A small image classifier, trained from scratch.
Model: 13.7M parameters, 24-pixel images, norm layernorm, moe expert_choice, num experts 8, patch size [2, 2], layers 8, width 256.
Training: 11000 steps, batches of 128.
Data: trained on Sentinel-2 satellite tiles (TerraMesh), 72500 training examples.
Rows from block 3 of a small image classifier, named by matrix and row number. Rows with one number within an expert belong to one neuron, the router's apart. Each number is 500 + 25 x the weight over its row's rms, rounded and kept within 0 to 999. All counts start at 0. Numbers have three digits each.
After each expert's rows are labels from the 100 images, of 14976, where the router gives the expert most weight on average: "responds to" is what is common among them; "peak on" is the class under the peak. Only what is clearly more common there than usual is listed. The data: Sentinel-2 satellite tiles (TerraMesh).
# router: router (model.blocks.3.mlp.router.weight, 8x256, trained with AdamW), inputs 86-171
# up: expert up (model.blocks.3.mlp.up, 8x512x256), inputs 86-171
# down: expert down (model.blocks.3.mlp.down, 8x256x512, transposed), outputs 86-171

# expert 4
router.4:522498464531534461508507495497475516466464502488518510529539415523527481493487503524478515512502479563473511468534512492530480481538520470467470484480522504469518520510509531535439509485495509492500527559501498526540503489512541501505492471467530511532492514
up.6:507478513506541495502528464482478523495499506518477508487494473512502534488519452452501460479509527472534499487508495512498523485495520501527473558473524509510510516522528511508531516544490450514525543461487473480506527489521469458522528512497492484487504487
down.6:526487520492475519541519518524506474471508548538502552443488451516484497485488536473502516481495472516519527498455469480546466498533508553502499513484444497529545529512471496514516522485463534495488537500503526503522464522470495471515519514482486516506484499
up.7:467499488494523471450532514511510518534497475492475497495489498507489514442489539512485498522493510504488518517535447455484510520500493558492498549533502496485511482492564490503453490534506526479532472539537513481443485518491496471503498474474507494478495471
down.7:513475496480501508544525500578540481482519518506525486462503505507488518498491536456510534461475551524515525499492516528472513504475478465477501557486522491525498526500508516496532521466523469556500476473500474487516501452492507515538523454463507523504539513
up.8:439501489506505526560529501533496494513484534480523528525519460495490544445472445513491482519501545504486482446479495466489522460476487439507509500502499491515520500525461478466504497549516504503505473487486492498532508517537499520495461474538544467517498472
down.8:495496535494488524484531492509534480466496477477515547494561540530504479577530495487492516499545515534483479515492496485499488537509502507499496509491491555480501513562492489457504537495512529537523521527525497537461551509478548502524510539459491485526528484
up.9:527517486479465523509523508490518530505517468518479478503519465521495495509510498483458513538462508546474480481448492502516464502483508467462480525518510465517470496487455500467511476498513506556492488523500483506469483475503509460492461483494477521511486558
down.9:536499505498551471544503501499545495461524536472458528509522539486496504471485497483476515528525508513523502518510529508511501568547483538492480491479509548473491438483514485500479472501528511467562543500523506519507526497506519524502554507520487527478537500
up.10:506471507474494477494492491496518526500444490532492510489465544469536469488528486544503515481494445516436455524502514458490522527522504508520511449526485534505504534530482473516483483483452563474495498544493466463454478524499513495529498483497530509489475512
down.10:519460499522512536488476511511504507529457516466466464485511508501489536478490568500496495465517501525540504464525508479498531484494476515497504491473519521461500520548489520510492541521569491561455530467498529475483452460450491541502507501484486534509486527
up.11:500465478453506482445515508486471507498535515471523441468494520471506512494513519512511462520487513535493492484541472498471445482529467461478489491549540540480487528532529532490516502461454471529521520511524477481485489490566485511504504508508433442516451502
down.11:545457493501449475481500497493526459498472494510575477505497483507458484532497503486522509488441503518514463496492507462557524547466517486503512488536509558477477510518484537482474504504508483524516483510527518515470510485502487518508470469523497512513499507
up.12:508490482485527548499488532467454464510541490503516500473481517477493519502459523512489497539468500448459524478498465502519470445452516477481473460529486529508483496511526512520518511508474486538494478510517535525519471522494522506529483489497516492515452490
down.12:508515511502495493490466489550526521480508496523513486499525508486499510498517494485540511488516488517529469497495496495477468503490466500504490559490488486467505454488470514520496510488550480503500510474507534499517523494519457469481478505538420549483515528
up.13:518506493510520483537484497548513479504507459496506464464490508522525529473495472485522501490508494540522527508506525543487511471522512476519506483533498508527504463533527490469530534485505539470517500482472462503426476482479481496507464464503491487486469523
down.13:506442530544464494507484505488503482533489480524533514487434501495497442533521489493450507504470499482518518511457477467491490490521497515478522528488541452459498505507497532532462497520530523504548517486490518521451475475501463477485475505489475443468453504
up.14:520502547447485484517510523513486487548492476492541495493504466499485481487492508491481480485479509520485470528492462502478528529526446533526531551498472507513508515482530473469471508555481505500496499478480505547553460483491525461534525501470552498509503479
down.14:554557513538484532523467499533509494488484503558523514542487501497470475464504415498484494455536491515560536528488466471484477510519506468507511482484535524501474553499521488485517571517496526488500523461480551490480517494527449521484523492498503434498531496
up.15:491460491476513518488540504470468481535501507511498484503506486499539485515502493487498496446514504465508510488463495496496478495472499508553462526526492551510532518544464524504506487535478517481480479483481511490521503499505481518505449519509518447489492492
down.15:464463494499472474507474501512509524524529526475556521477484475538496496510440484488505532530459513485491527505526491462521519473524483494510503466529503506517453508544509520460478500474517508510533481470508505487467510505517482487529446526476455524504502451
up.16:493482483479511506473509505535497509487513488516508461514469503529505482509523532483519507511528462472463489530444519500506501517485486504478499468520439514446462512556470486486535478483513527524521470500498520574441523532508537504504464485529479470492487518
down.16:507508481504465463473501535482471497495502508515487516506500502499485517481517489482477509531503511500479514483516474457560491515511475495483500497485475517472496541453439499455498545502502520507477502538534525529517480497452539483564531461500551504449488480
responds to: water; main land cover: water
peak on: water

# expert 3
router.3:529498501452461558512475472513528496517486471488473550487472528480490529497479510491536507515509487482507517467480538472486490511465487498524528537512455518497489473514516474484531492477495459505484559494523532499468464500512476515464511486509515484477519450
up.6:470487489526460511511518460524517526500442485463522468483466494490535499482522478490492504483471480562502498514522510531489508435509528489485492510508477467540471472513490477531522493516494484554481504456496519520480497509511497496467506514489533499521461461
down.6:485547520503496473485560541497480513511531492551461511495489522492554487502509481486510508534509541484482508495487511467469497534480487501539508570474501471525495490510490486535514533492507541471465561523500468509506546481505464483524493493494462515486518483
up.7:501504503503464448476489464482492489453484516497534532529501471545493456497503528534517495523497494452491452508544498506499510516457530519536498547477519518502528471488510479532484516522480507499480491522485509535489533451524533489514479456499532492537436478
down.7:510479516503477491493446497496497519508526499471439504520540462510511561492494467500499491460499479474484493481488485482502485493507481514513529530526484472486508453510507475506474502505521497494561503501521514473504483511475530510513514497477492519503489460
up.8:485485495484559489487537495503485509505468502477478478437531492511503496481458533511489508502487498469530466534474481469470519489484513503461495547545456504516474485513494512497498537502441537506527528497532495509517511533513534529504532518527494478483444436
down.8:468456506494489491520517540507511442451545481483505541533520513523496548530523539499498467487492471502465471502506445535536509449524511483493481485476509471528466553514500490447489494516485483533510471472512486492522515517495515506509485495534476525516497513
up.9:468507504437516504527543520510526497487506513498502511493534488512503484480429493507505514478496489483513494479431462492465524453473479478487491511504459486522483473517467502560538497502489533531488499530525530505495526478539502459518516468542499500493514520
down.9:497519470500474482495453509482459526538510506532519494484500502521517485504475548488467480482506489502490526482486512478491487504461546457484497483467478490476498486491496490496501505536566530475505518510535542496493520489517504531490477512485446523466490540
up.10:465489472448538508522511498481510543470496520547506494505522502487506520490503507502481524537508464573529523505533432486503508485519468464547467527475571479501464494479502491507516508493514473512477497490494495484496469513481540480500504510515510539523514507
down.10:516509467530476491483531543501476503500477484490518520480495500514528482507496535503500476483509503480464532484494585484509525471441511497475492551512526484501443472502524520505505491523487468458507514496514517495504479478531489512493478480523499463561496513
up.11:528487500499510539468533478481492448510503479500521491457519528500481502512569456507474484506517506570515537522482492492482524519459532517477523497518488484518516560549489507523501489485520526523542491503470494482486500529528501531517500485461432493430487516
down.11:459516516470503476498485492508512519511514501508504506533476532476497493477449498524527515503503502499475524488486494515518488528555476497487529489478541505497500528499539469496524516550448422527514448485539522458534503526498517458493491498514532484521519459
up.12:514487496491506541506484504484492524490497501531518530553486529495500524435494496524440477463543476444488514493540471528474500516493507477483516460462510457547485474504532505499500459500444551523516523474459530481500528524485481526505486530489477490480468509
down.12:519487495480548491480483517522508519454489517491515496452530512464447496470455512518501479508541478488492526556480478518561503542541471553455485507534526515517512492488495504482494502490528517432451501519479515510489509492540519438516446470474500471481493506
up.13:469504498512502515467474462551523478510489486516512529494494477468524500466476505532517504489481508486485521523493484506511481509491521507506522527517496483502491496463543518501501494452450507568544501506501490461508481481492444502519519510499483487510480478
down.13:560481526526506539498493509480495532487500474501507538482515497560504482523502554506511517476484515500529487463480511501539511452461460506497494469502549493556489544498509441467502480523478511502506453518498520521515463540509505504455505564497511500496509512
up.14:477501441515537535533524466506498498503555467530524491509488450508504535531472495492512496494482472512549469514486461526545465507460462482578483539538556489485483545521509497521509464473465467502525485479495546564488518538498516513486478479531522548494513499
down.14:492482555462485488461520513472516510480545514491502500492501463518479529503509506507471487540491486497547508469490545520517499539509479491488529455490480459514544463514473520509523525521449539503486516531505472520493504511500517509511461517472533502485468501
up.15:515517517477483492479524470503519556506511485456512488501489497508518482476489487494546489508470451510548523526515536532486490471488486472561504531498501504505481520536513527468478428492493493531504544506546492545503482480496444520485547475494495492498503544
down.15:509455491503492495511489477496535484483516496491474524494491478477495513524482465489497534509539526495431483503508529512529467550529496525495479513460505453479542489515474519449540492491533524473496500540457486511538546479487499480518451474501483478531507453
up.16:542488523532514480496489483503497490494510496510522511468527467527520499468483498502463505481512455556521501481517480457500513504523478457477518461502531504489495492517484515476455499492463441514483485522503453489505521476461537542446473441461511528505471537
down.16:524510508462478488478495456485492474483498487508520510491541476519507501477476515516461490475490503534475520526500498482510508459514497457517507493501453484509476503485497521518507509461471535548521470483518425490492489509534540509546522486513490531486495521
responds to: main land cover: trees; main land cover: rangeland
peak on: trees

# expert 0
router.0:462433463493497521472463518486501515501538492519492496509496516491530501522501523537533488466475455492512506508475517485477537480499487519487482528496474497539501477488509497524543495518477514503522451520486555515515511507506511482493489489477488500530530511
up.6:499491442498543511464497475504471469450520484500480495491521500521507465506492493502494525496511527505549480486512470490531500486518532469473527520504498525464484473517548511540564538502466481510496523503507488507477472483485507493481575479493465446534543492
down.6:556504494490527517500485517493463506457517488494475526471476493493469573519475512502496478510501482499529533486507507543513492514521512538471495457517506500520527539509535518498448483515530474485488501530507472463460469511480497505537550478485525477488494535
up.7:478535525477511504504543527486507521527475517521474496476476520502500521555459435513508476489505547516523537525488512472473501495488487521520531458550535483524472462518521491498496488481474470475493487508487502507482446448505505505500506540469507526498507471
down.7:482529498480474542471494461486545463548512485509507505510462449485484489546473506522491470487486473522498470499474473478515511481550496521512541508507534480484468500515487498502497496477531474507522528493507514497479509529541536506471498516478539490497569495
up.8:545517521507526529520523514498524460531508514505486537470494502499545480503499506496493481491516501536487498542504527505539517489512536453503511540552466504471494514535498445478491545454502496507544488526514457476478452496521486478508529541512462500524453506
down.8:515507510489504549486559508502503513468501489509512509495475507478507469513493489499570498508522499517531517549474472476496512479448466511479484441513495529515465491507493468534501532498505462478477534526497502484501520482507526509489474505542511516499535481
up.9:474464485496508520553543511491524544495506520494530517522526483493528493487495555487474526506492489506491466508476525514588476509512500498441505435531517518481513545492512553506510506485522499520508510506491524481501496490505519538527503539520528490469500515
down.9:510527489484482527484509478478474494535506504437473531482502537535481505538458502507501497530518498465532496455486515459495498487483509529515507451497531491508486549533505543507517527471483506531477503497494481536508553509515541509501503521465542517499477530
up.10:511512493513523473531468523498476491512479497488500494454478479517526471499518462468486488522534456448496454565492445512480488505484459530536505488438512521523492461504528508466510463510510492491531524483504534491462519488513479517512469505528493473492507509
down.10:492496467441544530489500491528499517508531518520526522495467482530483486494458531527524449490523469517502515522499534517511523498505515460521470558483511497552465481516478461512505478482463555500475472489511586507475471486520507485476501504524490486481494519
up.11:515483492486498530509529473541522505508496498530546475493474511504492486498479511514492547483484514505510566479507490497494483469511521516523483531496513525479525519506483519496504538527503528496475496523488498479423510522446529488493494480459493517468509463
down.11:452496521481487451509429504458500477526511521505485504497525473495490506478526513494513466496488477521521503446497502465542503537485494497466514473523491475493470521512533497459523472521518494483495473492504517464527489492506508533534504486479485518510472501
up.12:474471519497495481490499519457475528526498490459485498525483502554515514470504499506499500471498529476500448520525503492525501481513505462492485514510540420524517473495493487546505498460510518538496492461489502505482511531479453476471490511506496518532494492
down.12:517483453547506540497482519508510479475486513509508453515485511524488499481456457532452511498480493510492550491525503491520534517543494526540472502496537533484510563465488539457498580481458503483549473532500508480514477521463562521516554532467499462496513524
up.13:494460498490509449498474493501507532489461545502488519462504500475552560475475488544492452493527486494492482508457512490432513474508442480463533510551513530474519491504517537503502500524502473510507521463500495491497521475538532495517506513466487499512502509
down.13:529486438442478515507468475464484509514503500550488494482533499507489512520567455482536502527490549502503475515513506500537484474518517472530512477522454561498535457518506522538484471516541514514493542506491525533500480463458505507526497502514503481475508457
up.14:514489502495476441482466453535466463534500523497503572508510466504498467514525512495538495506512542473484482467503530496524504471479485484534530533496485492468501522515507517518504491495496505523483474500504493595500509543496503531457488458462510521530516501
down.14:492469540525493524497487526475478486534527507482466497476509488521505477525530502469506490505521465536502508521510481529498520495525494475539477507482516519469517502511544487470517467512492534535443486457537538505489491514487474499472499490507445485510491476
up.15:491478503502524491482485502474503540450481508517493502472494470465512522511504482506504497586512507496468483516545532507486511526477515514476507529520484495516511551468474476536529534501496526471486459485517445548500486485500476500519488512524530497522510565
down.15:511517488470505501495481458534501465463497510509519545505493490503468492496504495480498478504475510456482440494505474498513503481502521506480470466510450508484479497467472465490513507468565469524447526547489489510533485513531515493542569485476511546525481475
up.16:506510510496481464526502476509482543520507530524488460481476497497521497499451467531478512515484485513488538500463523509494486500501478445482467532471474472470530516530514525562506523500555527501496484473516503499553487503510518519505510506451565508484502511
down.16:493467556490509499519447507473524499530508482506495522489513486531462506473523472508547483504511511516499541497469514491466524458496475486542563479514521505519537520492510570508512475514506484524514486502523508436505483537523522498558503480475464497488483513
responds to: crops; built area; main land cover: crops
peak on: crops

# expert 5
router.5:512511511472490479492544513485529527481514524492517464525464521501498475557537536469506496533474484509490498512515506476540503502472477490508509472519534501527505477432485518518492510490536529518484508483461511472523498522511501483525473530528463478517527491
up.6:516484479516488509503515529520503508483518498462472500491521471490553509528476487500507524531478478526497535504477465494482471530466455514486512462495503448502446480526496522489526494505471501460466506511468484498471561516542474536465498483501493507492475496
down.6:476514501538524505474496517517493508522515478483504514511476478500483523497538470502505539533493468518445513491508491522474476496496531492468473488467543523556548496473535522530517465470484499492518487515482487495500531529521492486478522509502501483442523506
up.7:527531527482505462543471510465519482520510497477470492459492448487474473513509487466556547494506549529476521519480461470510495501454474509520496494485481531478508517497542499508576522472443478489471498498491478507492472500498493491488491492492504525492496528
down.7:440479462486485502516541516517521503505483544506496511552499520502482480533440510484469484513511442509498489542508494500481489486524495505484463504488500506483521541572510480458459489493518529501485475521535472531517491484507518513501503483513487547518526503
up.8:456479461475486507447504502508525501458485507496510528524536492489480570460534497492486547483476512497517558494487502528486571482461526502530495471479517509485458538487499481547459492490486553490480495523535521489509488542535509525491477458470515516515538531
down.8:527454522491460475529500532497488516529520501450533461471515496493516502536482480557432489526497497490508459479533445502477510488493490481529482503515488514491557483482501501509539504497561461518521516518532502464523495461502453474484553457504517512492512540
up.9:460481490501496484541554465521494563510514517490478505504518471504546460466500463516496470517486486505547484555454483499479472509532474533541514558484490438478494451532527491519514494507496525482488438506530531519467521518520487489479527469494522533462530521
down.9:492522510474521492484515542508464507517492510485481450430497507486475521512465533479522519481522527500540488499477484545467488519424492468518531443477517504488487502461474504540480515578513497501549456478508514507554518491439499473505493495486546509494501514
up.10:536477519503500518495565464514479472507513486476525512496479468480506535479526507480527461524521505535498498548487490476529538493523500473474526496488459487516470482492503499515500529443488499494497512532518450541496486525510460530562469460461514495522459527
down.10:490498526496468456522478500517534521475481494498505503481532493495547518498481486514500520474503499489443514499489544515487528533468520504493492497470488493479502498399546494516516507525513470510500510488533517521501459480490477496537463486542512471492511502
up.11:488504517497484554501509487489517507486527506488478504492522517527509542568486468469488476512460484524491522535492446503539493494508512517505508488475495467515508507509446477470497497457512536502475521509491494509497509533540498495473495468498482493506498502
down.11:491510493485506505520467471533504459522499477493477504526525515501500504490508515513525502465550486493467465500490493484501533553490512521476519478498508475511560505480533479518551516506503460496502537504497517518508515503471540456513475507495548469522457469
up.12:514472524525475511499511524528522488508486518525546547471527499510518491528502508493521464476485507533423512449525496507515495502494485452507485492494521500515498501503540500522443521481495495468472501533509456496514471527477478477512484501539566529526487463
down.12:464500503515512466486547533512526516531522499524499480514511541468495471502490471500485481482486521524520494520471490504479503482533538482486483544512519493521507517481521536484490491535477478496510491498517502464496517542551484534504517502485531476511503508
up.13:547535507519533489508512484472516484491502530548484520482531531489475507485499500507472487532490466515516500534500493498495495517469528498496536450484485507496538494484535515529510454491483495504514485465541517502477508489547495477546490526481534490431469507
down.13:525445527514505508511489452476466526471505505526503527466522489516489510528522513532499444513505470533508512469527522492505456459560464536513502507544462538490459457512486510497475489524508489478497485530501467534525459486497478527481472503477505517497481530
up.14:516530488529541486558495465526516503540561509506502496478525508486508466537477503513512477503493555469535494498492486541502508507499503540488476449495462483523489473508497460468494513504492546539512544545543489493498462470533511555520489467541518547537510499
down.14:532504509473539464512527506477513444487467529471516539524490489491503549509554503509513529464531507548513531514496523508442541489479470571507501468533505526466501477492527489517503515481495469492460495498445492500479479515505478548510428488468495482517471519
up.15:530524529511492548521506508512501547515506507510469537524521500536481482493522482483500506503481466507526563529533480515498520461500473500470502486511472486536499514498504458499492520517495500534481512499498442445461458514486522451515483512527485512543502480
down.15:480506499491485481459506496531483426496478502508478527486492509511510560486508500458508522514503492511497512480552494504507453524479508491494472529508494510506547506491484497527525527520515494484488520459496517502529501456466515455515521512474547495461466471
up.16:515485488512489491447515497444531505520455474521499493502485522480531462483503505523528509507510496453497503486522492505468541482494531522505503508542521521496524490525500472513492518538596517496481530525467522495519513530470537490475491526478500504481473474
down.16:547509495571510492502448474520507520508515505471495507550479504449518522485484460500487479549495499513501495476469476466556446529508485503469542520476484509483469475494451500495500484485472490487513481517460512505516520440447444517483539438446489475518510519
responds to: water; main land cover: water
peak on: water

# expert 6
router.6:524506503517487490491504479467534483537501485497455483466511544461498518469493454492519521475486493463574523513486497524506512481463507526506499490496456529508542500492512544489485505538544559538504536469516510440499469498467503524483533465492487462516497512
up.6:449495507532534491474487510475465505501480566530523505489481504487493492509527525534488461489481506474508509475523475493489480459495526484501500499466518542472490468501483492514486551509508510505538475486526488470485510479525478501532505477521523490548489458
down.6:518502516527550512480507467507514512462525478508529540527441520556464504488498526485513484477504515479506494471515485497479481469517474472500486498487523470507496443520504499468465505498473522453502497487490529473497506519473510503495487495484503473525536497
up.7:530500488513495464478510505504491509522496536543482525491541481547472514527548481512495460483525504492506480464480494487552490484492458505485509501476503511480514499544566514484514465482506513492519472490472527486478493502535525487509501570496467515525516482
down.7:500516513482501511488507505500533498473517498522533506507516484511491513501485521474494498520510478519527493470489511465482445500572505465511536498518506495501482489476497501535452524501480510508493485473520497506490490502481512516554515487470504503547472481
up.8:497499517503524487539522469502487525494493500507518504503563490522492490547516499517481470548528514489526498501545534471510498492534503486517484481504477523514484556460503508492522493554494525456499504451527517495525519497538540489496489477479501545509506509
down.8:495540495519527481511520520503530484514529496519503491541492439496482532433506505543500495498464477491510499475521484479551504514497444509484509471535474487458517493509495475482519519496508477471536480505500503514497520500455534493460496516444513500446565468
up.9:546474490555548527489493513515523499491525505516466527473458500512553488533486576478471490499503511534494516462487502514496459499528524507505464448517532463531504542474440505496501483556484504470511518511537522529455511469563524538471543514517462456501516478
down.9:449499456486461489505506496500491505506490450472464539488484514478534476522495453485521493509518494515491466452522498494477471492501513510491514538514515518497521470469519471479477462488508500517536499479496469477538521471520447457504476484526507503540457534
up.10:508495482508485492491526529526484463509467535476499513531505473492464457500521463431506522530522505531511462527508533526484491510534497485534522486449518475475517491468499508522487502505520528472496444504499474519511518538475564449508462476515514502468466489
down.10:510485499474485510498485566547491489543502512520487492524495507523510507519495504472498525513548487498521463466493486489474515513518499524479432483499524502511486480499462448471536514502497520536480523485489493517465475517481514467516502514468498566495466509
up.11:459487577524469432512506502523519529504516499547498479520493491506487501484533512488502464522526482513489450534482518506511475542491499513535480464489485509500484524493495467511529498499476520490528523518531486497492495537540462492500515492505539538477511505
down.11:471469466497475454502489483545533494500494489481518518498544478492486494534547486495511522502478521531446501552489494493498531539491508504510454509495513485517491477451458504462498546539533466475493502493482498559514506476485496521507481510531461492506517497
up.12:513525503524496544538476527497506500474461493491517483516519480476509456477497545515486523482507533497496461476510507490494503504481498506459483508487516511470465479488488506489486497479492488490433467456530550547492518471486461457467491533474537503504486469
down.12:497526483506518481490485477457518494523494511536519487504490502496523507463520523492477527494538520498514463514504483498469468486503524496486471515502448555494477469472475477496547540515467434486517511485510514516463477441477488479488470504512509512516519543
up.13:478514498511502517491462457501471493498509481510507505513508544506462485494483479521509507473540509529503504487466491519505502506473499485473481475513470515516469464494465515514505489531470474524516486538503536518542447536497541521477468475474535475500526439
down.13:495457524482505537491488519501511513500510500520486496506477485502506503522504511493493503508481478476501484480517511476478510465554530510479521536454450538508545456456489512523467516489482497526495518478542524515452544509516490526460535485530476454515502532
up.14:515500478537464473481492510512488541516496520471466502505512474486490499443529515480497513530460523493505507461470521483479513514516470470508446529487482537515519517517523496498510458486484509507504473536497473449475488474466496489489517531504475477457492476
down.14:500512535486492505466534515541504512512482483474527502490488520497476525515490521511515487519534489525464511537482554514509502513475513526500489486439480545515460530521508494464485516500464514499474487491483542521487536527494483513462476512486513496450484521
up.15:449475517501528473505520521477523521537505515543505522493471525462512486494473523517526491485540490530522513473495504465506499554507535481541510504489501500477499461498538471449472502489481485517452507488508535532535507475501546538488466514517514506491484479
down.15:477535493489479468485484482474489521503492508501493467499518488530514535496488453502504480483508492509488505558478498519506484459511514508524459520509490507493538479540504533527474487459461519504503490479519542489523537503528466480453547443466505442506519507
up.16:495493481533497522477485507525522513506499521494485534478517493527522496471518541470481527469502484522478484506454485540479476451480502470501506528511520495497495481527510498532519485524493470511488474529565447507491499488514501441488528508490467464506482553
down.16:500519511488483495539496477467527489489485501486487481517461497463466497560539515495528473498526514491521502488552487497510496542504503474504517501463496512540540473536527525468517478525549461497497495519499556478510504485509477511532469525490507519494515515
responds to: bare ground; main land cover: bare ground
peak on: bare ground

# expert 2
router.2:463494552445483485521504506548489526532512515487539480526484504518507471478536532494486498539468500474496493510492464502457526541523514482512528479513506484535455464520465472468537497498466456470494470495508498479484525511497468435511469539564483504453476489
up.6:512489499508490466502462476507448510495498525499497473500518511487517506501493505446482519459508459413513513477515507510468481498513505511484518479510550515492558508491464512530468501542483506516456487487534508455496511525496483493471465468498467493484525497
down.6:496471486515495507504510468507545476475505493509512537525537540549491512497520481497511492547511512533512475499506481508529509533499500453493459507514480490491497518488547520520485492480514484519506512513497534488505540480475473467541520468486489503457506526
up.7:491510459520493477526489518542453503530482478526498477534482512486506486475493555513475461474524530521529492515518518519484521521477492448534510504476507465438475468512521486524473503489422509486523515479504510492513487490529522521541508462496508493501460491
down.7:521477480447480496527479512484521455500502493507491526506435491492468566477487518478509521500479530496525520511553475502477509516502485555509473513515486441529517497528507517499570495517475499527506536512533540464484475500503495517536531484421493531466537519
up.8:527506549480478546486554540508522506495537558480528548538525458488518488489520451542488490474501510468497469496455523544466496514473479485516528524482562518523529475550510509518541512498513535513540512508465518477485499497498481473476495504509551460507541498
down.8:537503469502491516502422508525517480459492540491536477454472540501467536491480456511509518501515545490476514486534545526497501462514482510480482526502480494513501514473457499492484490460514460464469531461525492519535472458517514492537524515508493484490490498
up.9:532501517498522537536480492510512517518481504527479487491516493509514493516400462504462512494473484491489503485457480536500511498461554531507474490512517475505466479461501466475488483487537515511501500528538500510476473507519530503470523485503492518501498488
down.9:552453466512485514525489578497496535508503480506529487484475530504490472459504452509497492490500536490518449508494515556499489459506520491476504538481456507511556505529462507455503535476449463467487508493482515510500484501521466455512518486497522471488481514
up.10:492513486493542471506511531486508506517512512537516467458509500481447518518524513513506488447508531486494473466489531492515500486528537481498499519468552506436544476500555500475477505516522481492461485514490497464506473483524493511483518497521518476519511493
down.10:534490547514554503493535513481511510474506547471514502513480516458453481461475513485497463494482486519541468556477515525490494508461531510532437502461478481514506499485491477527473483493500519463517513515490542452505529494488520469507538502510482466467496539
up.11:524465510461498473470463497505523484481545491494490520498464536473484497541508491502483462513504506520530526530514467515469538462489476489469508518508476549471489461513560514502515524491535514492488483464534529484463542548477516466507513478531550524510519518
down.11:534480501570508505506448476487528529493465492476506482506513517472440517524476479483485486499466514522469499490440525528471534480520495482518485523457511491519518509508485533510473488501535520446492460480546492534511529494498508501504462494468537467517483507
up.12:532498462509525466533507521463476441527546505524495523447461508510463507494490468480497489496475496512573497492527522495515460495546460512492533525499484526475488507516474560487522523503448514479499512461489536526479509464526467533498494485464508490517517503
down.12:490463490490509492491463511528503504489501488495490510466493462517491504551482494525504514455547466507515492503505520494512474495493498479519512471528522507454477442539505440485508544436548491496517493486503458484485526519513504540484496523473522487501453514
up.13:552547526502513533489442549498507519534554482531547520479519516514490481494514526459541477520490509475495536487489546521480486539510514525490515539515509549490524485510501488492507536462513494469529498507476522519522514517513521480528529527512473551511497502
down.13:485492481470469546522543512483472496467468487466515523496499521499450522543525497533435495499515530452536483471536483455535493476550506522483515506480572491486454528476485484526478474500480506514512544499492477516497483517545456474508443526486504516478517488
up.14:543489485504500462525527554478479498526499538487523508482487499491489505507484529434483475483488513480466491513515529517533501517477466489517495514511500494516446541528537516521467508505477508524488500446511474498508523455531467536492531460527519482434506487
down.14:445567501458487508489505506520461509516545454467508540525540498542507468520476483561478526526499462456536509430483496479543509489537505501481505518498521433459496482507492486479503515496511526453507506482488472483495501497455549522488496485505522498492518505
up.15:498504527505514505480486531494508505509505524521467488517525547463502493494479552510494498505465487501507521506439485515519485469482491457470481496484508487504457525553503488446536507460506515508512491530515489454505540529489517506488479494516492488507461518
down.15:477528472494514486489483493486467495458490498485500499495514537469493488508485498513476496487525494486546468524512480472475480495527499536456457480519476530520479451442502520490518497485502550516538485505479489492517509531563544517494492488484460514488479539
up.16:477488479482499531462488501504522523517510487493485508526509507455505508502481534526505528523462516469503497484487434475518506473512508475504517492463477517545504470469504488465500544521507501470517556515526491519495529515493504469479539444501516508513514497
down.16:519467526512442503465497478502497467518502491500484489500456515554507505466493444495470487490494457499525467515503519500464469531471511526525521519470524501525527507513510488491456474454505520470511476497511501474504504508484531503452470483496484516529519510
responds to: main land cover: water
peak on: water